From a checkpoint of a small image classifier.
Training: muon at rate 0.0049, batches of 128, held-out accuracy 86%.
Rows from block 4 of a small image classifier, named by matrix and row number. Rows with one number belong to one neuron. Each number is 500 + 50 x the weight over its row's rms, rounded and kept within 0 to 999. All counts start at 0. Numbers have three digits each.
After each neuron's rows are labels from the 100 images, of 14976, where the neuron reaches its highest value: "top examples" is what is common among them. Only what is clearly more common there than usual is listed. The data: telescope images of galaxies (Galaxy Zoo DECaLS). In brackets: how many of the 100, against the usual share in percent.
# fc1: MLP up (model.blocks.4.mlp.fc1.weight, 384x96), inputs 0-95
# fc2: MLP down (model.blocks.4.mlp.fc2.weight, 96x384, transposed), outputs 0-95

fc1.202:459489603560570449586447556479566521493505463546534553546524570546440470531545460493431461364471506551487516539525493501489576472470444513493488555438449509567491498544527431462499453477446535532452509538431489509533513440453480451564539291457572497475552489426476456507562505501550482574
fc2.202:614473497456485394546513537497574559454457529552470517543551429510382413471586501487433433487576410567519503485504420549521508492479532535473457527425546448426495425490489512506547550497368537574445551504471516494429532465472562459470471548520442463513514503453470573510456557494519409429
top examples: spiral arms: yes (40 vs 18.8)

fc1.260:444543482547525437589509494480452488490391494519518605480489527536462553590477479504538488481508532460465556492495569570452450505484435495620522460542578502427554507432515492484457542552494384557488516545417395474459418527457583502543472496416537541578427430449554495561448456499581510502
fc2.260:505551465512502486498483487443533455612470566509574565550520542498535372522522503471484455544536444543406548540501471532481535534513362520537470391458499454393411463411529397505409414559563470528534521500492472581423530576494506518489536527545467509549500539574473480521467496438473472453
top examples: roundness: cigar-shaped (26 vs 8.1)

fc1.346:545532473503560452615471504527452424564537559595556552425456494556470425490486433538576528525418489441521411589478427546519422438488489505485449440446456588508444429532421454501451508520464471434436544485582577522516534484503524471558544523451557615498474463574506553540492463509472490500
fc2.346:473549483448431459558497541487451496455553476429550641515465510613531503592554518454545475541504466525443571589563500543543493456469493465470558503520458521498566570447554533581436478500570543531589561472588541550462505542525511501476453489475505437584458484527461450609411546408456488511
top examples: shape: featured or disk (62 vs 30.4)

fc1.246:469476490448556497495493439510584612554572465542556535474430497461491420519441492520470474476515466508545476420443493544650470636520499530496470491490521535514400559514442438565455490454498592473441411416548508521513521553478438504504453489579503529435589549575518472468436557491504497428
fc2.246:567554485647521420503522492503466472559478490515518582407548453488465514411473469545513469549487498458623453572501488510476526554464601474528557509509568480559499538454505545549426439482559449485499428520478422536514519403514502469463464484540510562471592560499598435546627482493488513439
top examples: roundness: round (55 vs 20.3)

fc1.100:445494501515480481590515544506426562418542532530547537490493496452492414539493557450495491517443536493491553531423533538537379419527468438532419479499434492498559428500471563476458404497567527493451564503511451549475558537558566488581479495420532590420481478472657498596428527460522494516
fc2.100:476586523568494463541577527479540485478503379451532461559549528520568380588524492521502441584483472549533575498511526464500500474475466481498524448467421508535510508477516531488412412523412486524586634514424518437558532658511528510510489530458519509575497531536441417515513455560512538503
top examples: shape: featured or disk (63 vs 30.4); edge-on disk: yes (31 vs 5.2)

fc1.325:532501525588501557466487501542461510454551614504492534540472516469460397416474515522536463556546550520520519488368426449477600408539520404531473491507510570537573462409475499463453426507485475401497531455580509483433433422528550519510527522471515595499555478556450478560573545561502490437
fc2.325:525507473537481562537509491501566506510553501459562579497544506531381507514490469524462515552425598455493486494401483453510384549482467408506519495468415533559548645519536538523551561362466591434546458480537469497479534501474465418525541481555454445487481516478490435527563576532543582471
top examples: edge-on disk: no (51 vs 24.7); spiral arms: yes (46 vs 18.8)

fc1.256:505415511518553473499508473529495413489536550477362483487464521558518473458438508502544516526482502582433529430573453553473519490515508444516432631533546577510496437470556499464506482463522489526584422611460455523459515455459491423532456533520532547358474482609505547623513445524527504462
fc2.256:476410491536461547556502507527462544507551479583468466449492557484512408462615425458511563468468427451536484563586572542519428479565523528471445467478605518476454507544526500555544551435611562529428616511506457504497455563503508608487526453532530509585547554494513514536536516390520496542
top examples: shape: featured or disk (62 vs 30.4)

fc1.146:434541505538506468469443550459399455522558503518516512468466570459502520440574458557497462508413505549488522501465566428463512509618507529447505536565548563490513505459490573506520415508551559419570486544534366541440484413486442558496500638527466494522507441514508463489536364478592505489
fc2.146:455567516509464471478487522428562522530461582548441496462481546488546491466415453542575568516545532533532441585565492494490517538485560554459629482510512463553537428556400435497413452476560518390459470577527564476542484482541530503567439552459450541504525438548441474442428450624528518513
top examples: shape: featured or disk (60 vs 30.4); edge-on disk: no (58 vs 24.7); spiral arms: yes (49 vs 18.8)

fc1.359:590534474492575605454491459488549452522484500500636488508443541596488475448581525394458481501488448509470513500453445473585484462471512566497499508518513486448580512454441497451495500471495529535473518422605513554561477490547518488457451546595396551504481394438550521467384508414535551521
fc2.359:454455451521549477483499538481518465549546547463500520523453549588427446500469527589512573505495486446475508542498481497529431491525480498664482474441463469493492391628518531538523526569468421668542491479460474390546544525493551540473594563476472459513473526502574450419512453504527496459
top examples: spiral arms: yes (39 vs 18.8)

fc1.152:489417539441448530476473505555599488514532499435426521464428541468421552497506476523585432531435492450490500433534451543537521496533542479557542535467527584510535407501476476601509518555492517494492473406456514607534481436544551436602365436488425559530469548494606520549488476424498512523
fc2.152:440599543447392493591461521561454465391482536522560542519469459460469468562480487441526424547634516484437502505480576475549532491491547530511495489521529512424446575409533478464399465469507559566519556558565552437517556499552496519525498548500433565487406418442470504532485547508518570553
top examples: roundness: cigar-shaped (26 vs 8.1)

fc1.140:572481466548492514518517458449587559536437483580461481495502550474410444435534491547468566499426413432582469444466475410490480506566380433486495515483518594500580583409483428474477461507479461497479455460570539513431514542474610534546522528534475629516502519463589505481485522549542479524
fc2.140:561456471544545520545524526542648517557465540456607447511456502522499510483484529537498556505529531554531518598565499532507438503563471504494577439547438502591440582480577574562521500410541575515507453497468555549548476527528588447528423530529514431491460447519520406473456457403593468523
top examples: edge-on disk: yes (28 vs 5.2)

fc1.50:458466545476426483492552508534467463493465502556600450536477520558528610440530361546475475439519528459560547501515497526567467452562456499425414555495424489532590451574482495480530487542535424528546493544599488483511542506520519443484474474485435547593527488367567468459482471373514540497
fc2.50:411464631541524518367606445547530508543566506520495457504499472452555471497519488506497464534461556565470541464513474524472429511459513525484456469440490519538403478543503420552508441368452463526454503460509577461565566513463486523456491503522464504467413477618477489514445463342498508480
top examples: shape: featured or disk (61 vs 30.4)

fc1.38:565527443535513458565408531580458469450508545623453433562490573472518526481548484606462492479452543511516532419439553472513507471477489525540453517564515532499444528376605507381569403483550440445464507469555496521488482525477456534559500452422487504545571455472498438543499451498554447580
fc2.38:550525497496465544463531461479529554543482487524423451456449482462527492359459509545525470564461471442545557563531360600580479481478567552495477582502509452527566542627530520516488515489572570427400515479452490465479536458542484388497499503455441562480486459455437566561495521500573444502
top examples: edge-on disk: no (54 vs 24.7); spiral arms: yes (45 vs 18.8)

fc1.147:396485548491487484609516467489420431523503365532503544531516516487437516523523533469477452527417451520462491407493548487566553570476422535545387457447587580487534407558489433516444493582519518519524468534505484500522499544484496483462615435489445495497523460592558613520511510484481486578
fc2.147:605567538457512527546497449550521516554423503432442451566463465586489603430501496594500480511580489524550525561580538473420487503506462490436546542571434484527518455523423462492470437549542498501529522564546493569515496436616539539434536575558568507444545537472610571481429478517511517544
top examples: roundness: round (46 vs 20.3)

fc1.53:574547500548547511485437524491494502481399468405551505448452505598459494493552462466506482513395530467534504529598435534460509488435578483514507518548547444541522541468522569442485476509390501531465518542538537478552524302426533521471536469451541467451477561490531383548539534489573539542
fc2.53:585499459632365511485478508527503428496611447518399556476580524500458507408527434538452463511518485548549475512487529588465482543528430485502510560497575499451527431565531521508471531460522559525514560480560513503493502462470383557478418490439484511514490514557490466423583507449412523407
top examples: edge-on disk: yes (25 vs 5.2)

fc1.148:527570637482499513442510505529497445462539599463515572515565514524439536547495413556486511469479498510560521449530452553543450501524407460479511597392418477496592489436423450385516439484565542499422514543528491426598548489531544539382520480503474500523514517451523476558496446536473452479
fc2.148:399512487462419522384568514538628468427517542615514501501538476427573496525511535463458521468493485587479473448426440522441486506539527542391542560494549510500547506504555443529531495457447546449531584486515564500480484536542565508452478514575419509502404493530559561448496372475475516463
top examples: roundness: cigar-shaped (26 vs 8.1)

fc1.343:443533520504484506455557427524578543517495531511515599417428523530511398492552437597512473543567483390523483454466432546491491470447516509494530569508437514483600520530475503450529481561520438429494472437454464543475468540469584558605506581561413591499448538455458501578389505476495465478
fc2.343:495504455546505476429539610485566520453413525555544666459561553551478494502445464599506502467549515458523492511544558570476458553535541545551540473542487516523528436464513521457496520493534523444531558516517476404351444594495455486552599511503478470505454545536451559520377488525532466481
top examples: shape: featured or disk (65 vs 30.4); spiral arms: yes (41 vs 18.8)

fc1.329:506545411491505531426477402572543485477435486595498576418581459477496507452467495543542574537510548519486567544504502538538428503440486575569571489543558442449465477435520516511550411430461419522506583436492437539449503546446432496611541483495510603457474529514546552440416445470502527482
fc2.329:502470466413470486551499538553406500522440541442477431537523524500538493538503479546443446506548547434450483602502525540441543515495641449417449434536513445613506493541474487530410422537501487544466435392459533531475489504543464514471499427531503444453504434451527487506460449438559443645
top examples: edge-on disk: yes (32 vs 5.2)

fc1.309:547523505535460473367489455504507497464412501525474503486626487488596530492570449495459556510402582553571549484448496449505445501547450457461503568511516465408518535537552577503477510446430574588502493486454511526434542500445424528383417503597538480560487451493519468455555519489545574546
fc2.309:422561484447454581459580440510481503411522470482517403595476593516482534585522527424528532535465513467540527503536500540394482442475463451565509492475538527560468470500490461462523529606524517452527605501523506525499531535516506393501468431474459564595614464505538524399531423453417488513
top examples: spiral arms: yes (39 vs 18.8)

fc1.369:581535399551528533536505467528521557494455470565530569462551464450507439559439465465475452516470632511522521572423518486474497492450466482546530515447520486457428543507515470428584414507527567496493427511492586403554560518499472465487540460516544569528480411499511412371526621456555477491
fc2.369:504509578520449470459497454487488441393496512482572475521538466614514458501454514550582515469456516457436574540609550457548518527489437586464433516483460484484528409489518454582507391596406561511453417519386478601471547476502561470492527505507591460445527518473464482531543496451488457543
top examples: shape: featured or disk (62 vs 30.4); edge-on disk: no (52 vs 24.7); bar: no (34 vs 12.9)