Rows from block 11 of a small image classifier, named by matrix and row number. Rows with one number within an expert belong to one neuron, the router's apart. Each number is 500 + 25 x the weight over its row's rms, rounded and kept within 0 to 999. All counts start at 0. Numbers have three digits each.
Before each expert's rows are labels from the 100 images, of 14976, where the router gives the expert most weight on average: "strongest on" is what is common among them. Only what is clearly more common there than usual is listed. The data: telescope images of galaxies (Galaxy Zoo DECaLS). In brackets: how many of the 100, against the usual share in percent.
# router: router (model.blocks.11.mlp.router.weight, 32x192, trained with AdamW), inputs 0-191
# up: expert up (model.blocks.11.mlp.up, 32x192x192), inputs 0-191
# down: expert down (model.blocks.11.mlp.down, 32x192x192, transposed), outputs 0-191

# expert 10
strongest on: shape: featured or disk (82 vs 30.4); edge-on disk: yes (39 vs 5.2)
router.10:525487509496523516488516471478459504483464475482491526506481453511480436492509523509520543481489486508489538521482520474512499527499506524476475470482513544470487512482497490479507541460468484510512506540481546493515479511501477459489521514527494492465485505508507507479534517519488483501532515527534486460483498458542520495515503535481482522459467506496486497517547497561497508530542467535475516487506507497536494487511528506469485498501487548489451479531480449534476498501515524437510507476496480532561513502548484492517484538462512501516464506482477500551461489455510560499
up.0:492533482504474508505493455523537535461541510519556516519535519519484480528485490447522513503522533501486463514470526515473451510482478498545464509479497518513484473472497535523500512542505486480493514522534522511507523489500511485487498520505481428496582465503491495483453518475483500479481511539504512476471511499462486462510515502520477528494463479507526515470508499541484513510517560453514508523507495516424505538495501507520478489517486479488467499512524500465501479496510499506481474481500529524502531480486494554454461484509491492478522468486519476548530495499475554477
down.0:533471464502505512501519502520517505522487478506528491490501500492522529534493500503492588476453511473488479484510498550473485475504571504513464487510486504546498492500471469541475514486493490527520495478534505511503497478481540490490486487538483482551518507466489507528470441500518503492523446485516552496515486499498491499458496520513491537539514493527519495505458500498495472498502533450488495500461514514505500496476504549494502493476521490521550474505532558484466497530482525507516515486520495529457505450460477477563526491499463506453490504496462488482482531522455467467
up.1:450447503467477523480503524499492476476498480494516463494531491512476510514557507533505535513502510519497476530455454497471499508506503476561532486525492511485518495489495494490484513453509524492504497476583520498510528485493486541497510497504470509512480522500528534496520533508515480524523502515541515484506498494482517474483533450478496487513501518502422530445510463542470499544522537518528495529464488495508498508533513515532497497485496501495513480538500461504479497479525457462546470534528469498465488491461487556521515469487492490475524501487503426466508518511492495483
down.1:513466516460512505484538484496511502532492514516438506499486510487479512470492451500468486471491510517509497538475501518475419558539514510516509503479516527499471492454482526504547531486489434488495486518482533489527488503518526476508522505501486513511512502557473519506504535494471502505476473479475523478487489506530489510506493502489535475495525492543457513464514513499523489491491464473480551499516492563517545539478527480484524504516495471528460486505542458514544506531462477515520458492476489508534504486481503497464421472495515497476473498487492535495512546506514525494
up.2:506525517513490523537523528513502507470485504492471484485471483486534477510481491529508514547509556504535545534507494530514458483497514521513524496478502532490457534517516489498515472504517527457481495553452508479459503485497500518487471513485477470517487476504490501509497496516520506454550516529470531511505512468494501467491522551441488503439519487465527492518539536469498470483511488504476497477500484488538482512468423508482492478515511506466476443489504572495493490490500480483483471559496510530500490511490476550548475504529469476467515511469488521517500493528530528498
down.2:489461522524493498492500508483513474496508509498495504492500507487420524530475490504472524470468487538500526519492505559478533487521521500492514505409499488454492481471501477448458516558482518499550490450489484478489511497555520534509455474482505499501518504555535555532492468502475502499512495494443496483477477484500494463463503480508500500482440520498482545514491499504533473506534486483506508502523488460466475511468495491539498533513473528517513477486510518513528455498465486492465486530531523519506497513502536480509507518489503553509501513510495450507498534493498519521

# expert 3
strongest on: shape: featured or disk (87 vs 30.4); edge-on disk: yes (52 vs 5.2)
router.3:518481477502465458457446499544536532553505520506498506525519474495474496492503477487524526517520500523541472498521505498503486566512530523474489454565489502449517538446506486483494538462491501499549457526511518515463482529516504493510472507499495519465540515516516478478520532547492463524506510512518497509511470452481528484461486506506538502493438485526523534498460479447524499483514456494486494463467500515475501507489519526513499503494490527489482492486499448516519512478489534513513475490481529514492484544517478482467453506494522503509534490523486509513507525542475536494
up.0:492492527467476504436522514495520477538492504513512482460484537491507487499488534485525493523532481480535490500514529526474480496557498466509490540468508490482526510502490494459511530525462420465491543497502469522516514496471540509497479518498513514505457511472552480516483504518476457501514507555542537517486534484500539506500522530479494523464445471542494448519508481509523460484475529524504473529512500492489493486509482529509489503464468500478507458462515510495500523505511525498465504494464468501523513490514486509526490512437485553490477500493519541467490477528499527550
down.0:465485489520481524495518505494564464553453509494513503518485497466471536497513531532463508499455493525478503495482488510505487474511530501510508505424484513497498489524467482499510481527524541534498489466492501483531479503473475455502543525517486496537518487447519485508495496504487490547510447480471527521480494523460485494557497516497523526528479507504484524515493505496514518472421500542489527491516514446492498515467488502567552523544487526535551454513496472466518533468466507506490511529474502509493497536491500502520481489507487506510497476496505502506506476501529490551
up.1:514503550487494454465459528534501511499546488456536528506515464512493532514453493533479503552536512553503510438500521532508459529520480484515503493487520470503454508504476501489477509485502538509502514566524491501532490524494532540490457494525503502537495535477508502514530507481498474509492515479449487514484492465488491502445467461500489484529465513477496511504507504474500490527460475488503494490504489473471491541523449537526533482530496532494548532486519454507486512474515519500480492469525497534515475520519471490485519467513557492472477461487495484515490471467526511471
down.1:480504494491517506468499500498531503519469475492484493489505501531489521510550487516487484512477567450483492492525498498480498507506474498547476491532513487505481504482511487502473504534497527479488467465472499481466501504460531477500509512483543499530502424507547477503499509504475487500503543492500479498521492481507492491556501470480490519483432500478493504522496493500517478515504530560502513491536489507521494533478483514539523537479443504499508508443527441468543560545468492504521484485530541536491507462537476534512519515520487584495476511489540503505490460512511494489
up.2:481516527517515471411505517483530484480518451470486446499493516509449490520530498503507537498523485497468498444521479525461516523501514493477504482495505497503460496511496489563493526525502529481489530510458528533512515510491527499521491495505513532501496531480497497526486477505541519523475507483486447504536502465486480523506502465527554489528530468533488525537515499438506533496509508539532511488465554455528490521483520500494514476498519483487555490519488498460463470498453495499515528463495518493451465533475489508462500509494467464519508491502514540477478514503527506516
down.2:546475511491577494610523495506517520490457499480494468498476493510486532496484487431441471500466509512492473524518498474488454553506494497537485501551513536532522497465530524525495514480523492487488496486492508450532508501487506486487470496489523483523495452548505557499460515492487497501512453509507495495491496528470510497488502512482519498524554505483473503513466507490516473511468532507472480500519510472525506533513473502448489491509434500498498468506533468522505502473510489506490483510462537466544505493506483478469478519487474531507483498496483507510487533505487522509

# expert 7
strongest on: roundness: cigar-shaped (58 vs 8.1)
router.7:500483527445477520482514475504461521505539512455500475508472490493509463536470518522512535559491528502523501454472515489521545484510499528537518507535522487483454508526501509523536487515484499479485480520493492491514494556481511509564492459513507524508463521440512523487522485530479501491512506468488497538476473487506537519510482465499507456485505499498476444516476486471539488532442517520489537535482493540492499482508488554498516476524538489482531530521514493516497522501511514470494519457505469487490505484508465463497471480508515514501509436551492484483478551460482482497
up.0:531510547491578499506501478449487482484519490491459505524472483508510511465477526556489506486483459487496472468501478445490494532486478486459544561535499481536515457513481514450497522481465494493518534555536441519485515482510502494489522524498493499477466531499545483520527491511488513488538519493496498463530471537482480471506497571480454529475503489405493487489518495540472482505509514496511505498506463483515494476500493490501508527500489516537530497520501508536507517531481508492489516533501463518513490497529514506502500465461497512504503471498505535492503490536507498506
down.0:486500487489556499631486493492465505518447505498492500509490504530492482506503525454505496523485477465513478483493494496499514509529511499503521502477484480504507496479495509475501505521487546468481505534492525490495453503495526488494471491468513500515494519522499556492502487503488508509458553490558481521501475500510502513527502609522477501467538492453505462564451501503505493486455511497500470505500494486495503471462507460493490523513474505494480521528457502499473514473510489507483476511520505514489499548513475535490477442486499443496486502501509508497500472496518490473
up.1:499507511497504493499508431446497502558496504492481489455525500488509513424525502494509489486504447490491507520511503493477507505510497498511478529480503445494466449505494500511467485551527505508493489519521467480470490505504548545462527487494501519475502502494495479512520493473487529493536477486484525524469493507513489511461490428493489480490551513499470503508511513529549508548506470521498505557518529488494491486495568512541506513509495484506507484490501560513500497490535499498494521508510510486611487469486499483476505481473500497487449498495490544501473497556510498509
down.1:509493540494506482534521491494481503528534503516558478513489496455493496503489499489480469490478502463507487477487494437486509517477521502488520480477502447499463500487483487465487528529507447503506454476527479543498522503476547543508467481525488489471494491482520609485513456494517477443473505491491510485480512474515488491504488421475502518508544500535486520512520514509491482476488479441494474492512510482514495492515502457490510498517532523486500467479452500517512509527492495505471460447504511512469491480488520513483550471484494518515460501506483491508476574517501496494
up.2:462477483494514458510502490472542471517541492476506441476471504450526511528487446499498494515534477432514506492509501497482541542508519497508533470537534502476515491484479549486450483518501529526523498555513520504480490496499489522486541478494495514496458538468491496485516487506557477513484519484519521518497521503546510520483484505520489440496460554489531497514498491479503500506491504470494474477478519496513539519515510551510497443521510515488520485517511475506534444468519523491503552515547476477465471464494476464498520537492457479500529484498478510537502480511511496516
down.2:477550522512509499536529506492519518526473534524486489493459510483509521518541484506471491463467494419513498527509497521532459488501501504505509506543520530534511502449463523486495544485505513546512459514491527464502517503503532462482538517542480510462510516487465509487485522506495506539466476506462517451494527520519501516485498498521531495514475501541533555429511481500548499502491511499460553489514519518528481526485516520489507492479533510499561503459503484496478468542498491504493501513509510484524504486487504501489518543495488502544465498478444527515504483493556462502

# expert 28
strongest on: shape: featured or disk (86 vs 30.4); edge-on disk: yes (42 vs 5.2)
router.28:466523534454505495498512492521505463466509511490519527506454517486521536509539511537510501498527470503528505489519472481451467507485466466509480539462504548551528494453513488524487545485475518495463469507529550519471474469483487460502527493498518482442536565503526419527496502510521532464503500521506494497504476515520509486498542527509471498550474503482484489494472494536516536518522511467500533520491530501481493522496534499546484523498522479492492472470462486535505471478476504505520515524509505507515501507490522494456493503449516509511482446472507532534514478483494483522
up.0:487534507504498474442491521470536484551464498513517464518439508502466530485507535516536465526525522525502428498487497464513492518487495482496512519532458462463551492482508487498487514506521462514522469518523505515492487542514528506506511492439509523535471452466526504503515503513510472490507503493497548493502558445510508489495494496436451522476510519490505486494505457505509501563568509475487521451503503505503483502516479527515506472501518474499470492506499568493521501495489477515493455509530510506526539508473497506492477475503510505504521499482534514509506476536481472502
down.0:496433511500514512473504502518518505493489514531473490509510511455454509477517491535503502501455512481526464526503504506495458483450511503459480507457453489495500507531448511495523505478502492506526510518469501474489490502468524489515492515540478496517492490478495487494473543497517501537501471475478539462470522493483499476521499521538536495500518521559487546499458519498481540472548515492499445521479539524526512555480480433540526466528520511449496500496531557468541484507493513531507518495514490477477505490489546520527530495493554473490511470506496470502485531504520474470
up.1:476520509495461510511504460482512505501540506511478491524487500542495528503494500488540485473533477500452544516571499517458474550498497505460514514500509550501531524488540510512526489494470485469477465508514517496469452508511475443518486507506492470463541530464477460521495521472529504456495524485492491541515459509546459504527512537510485458485490501479529491480478487516484516481593467504469524517505514514483504511501502469506487513527497504475479492514527511499500528491524526518471504507508462493512471482474507505477487552434504517467534515474502532544504506483493477471
down.1:491529470551456486485489511505517515502512509511515490502511500520542470501495543504547440491511509487523493482507493447472505536479457502498539484608490515514526494492500538511507516473491521492504515494491500495491485499508482544506498494524491498480490526457512472480504490502522519483542515490507460517499478537503489503471491466534500505478484492508518471502488510507484483473558525472520477507450473507452501516480490508498460539493471530500481537471490531538505510511469558500515520515495380487499498498507507511502507538498492521492523528488506497487490468505514548453
up.2:490480498541454526482485486487508535504492493559459512490508464512488485514517560519502479468500458505505468551491491506529454508466516497497494530470506488503479499505476513513473499506502491532480518503543517488526508494474490473521482520499561476514477460500544535486520522506532509512530517501495477529518537521500479486459493474467466501486492560496432492538548488490510473534514530489535493523461506510521521479500496517464482461524468469492513524454503538502508504482467484520503529468535503493501534493458491505519489490456488560493502529556496475516505477508487450459
down.2:544484504536496505527485494494513471549481544520506530499428495528509477505468503491492454517505492443492483500475507505499475450572549496466468510527501457519519503482494500517491505505492454509517512511519513493533537509542493521493485532506499503462493555545522524541498507495510498465540453500498504515510497506465507485483492508473546505546513495497499486465501506515498479497485504498463504522549507512473499516531492446518504465449527504455458524502548520537524516531525507516511497513511491496499495506464505509535511492542517487519499496505486529470500539512474483418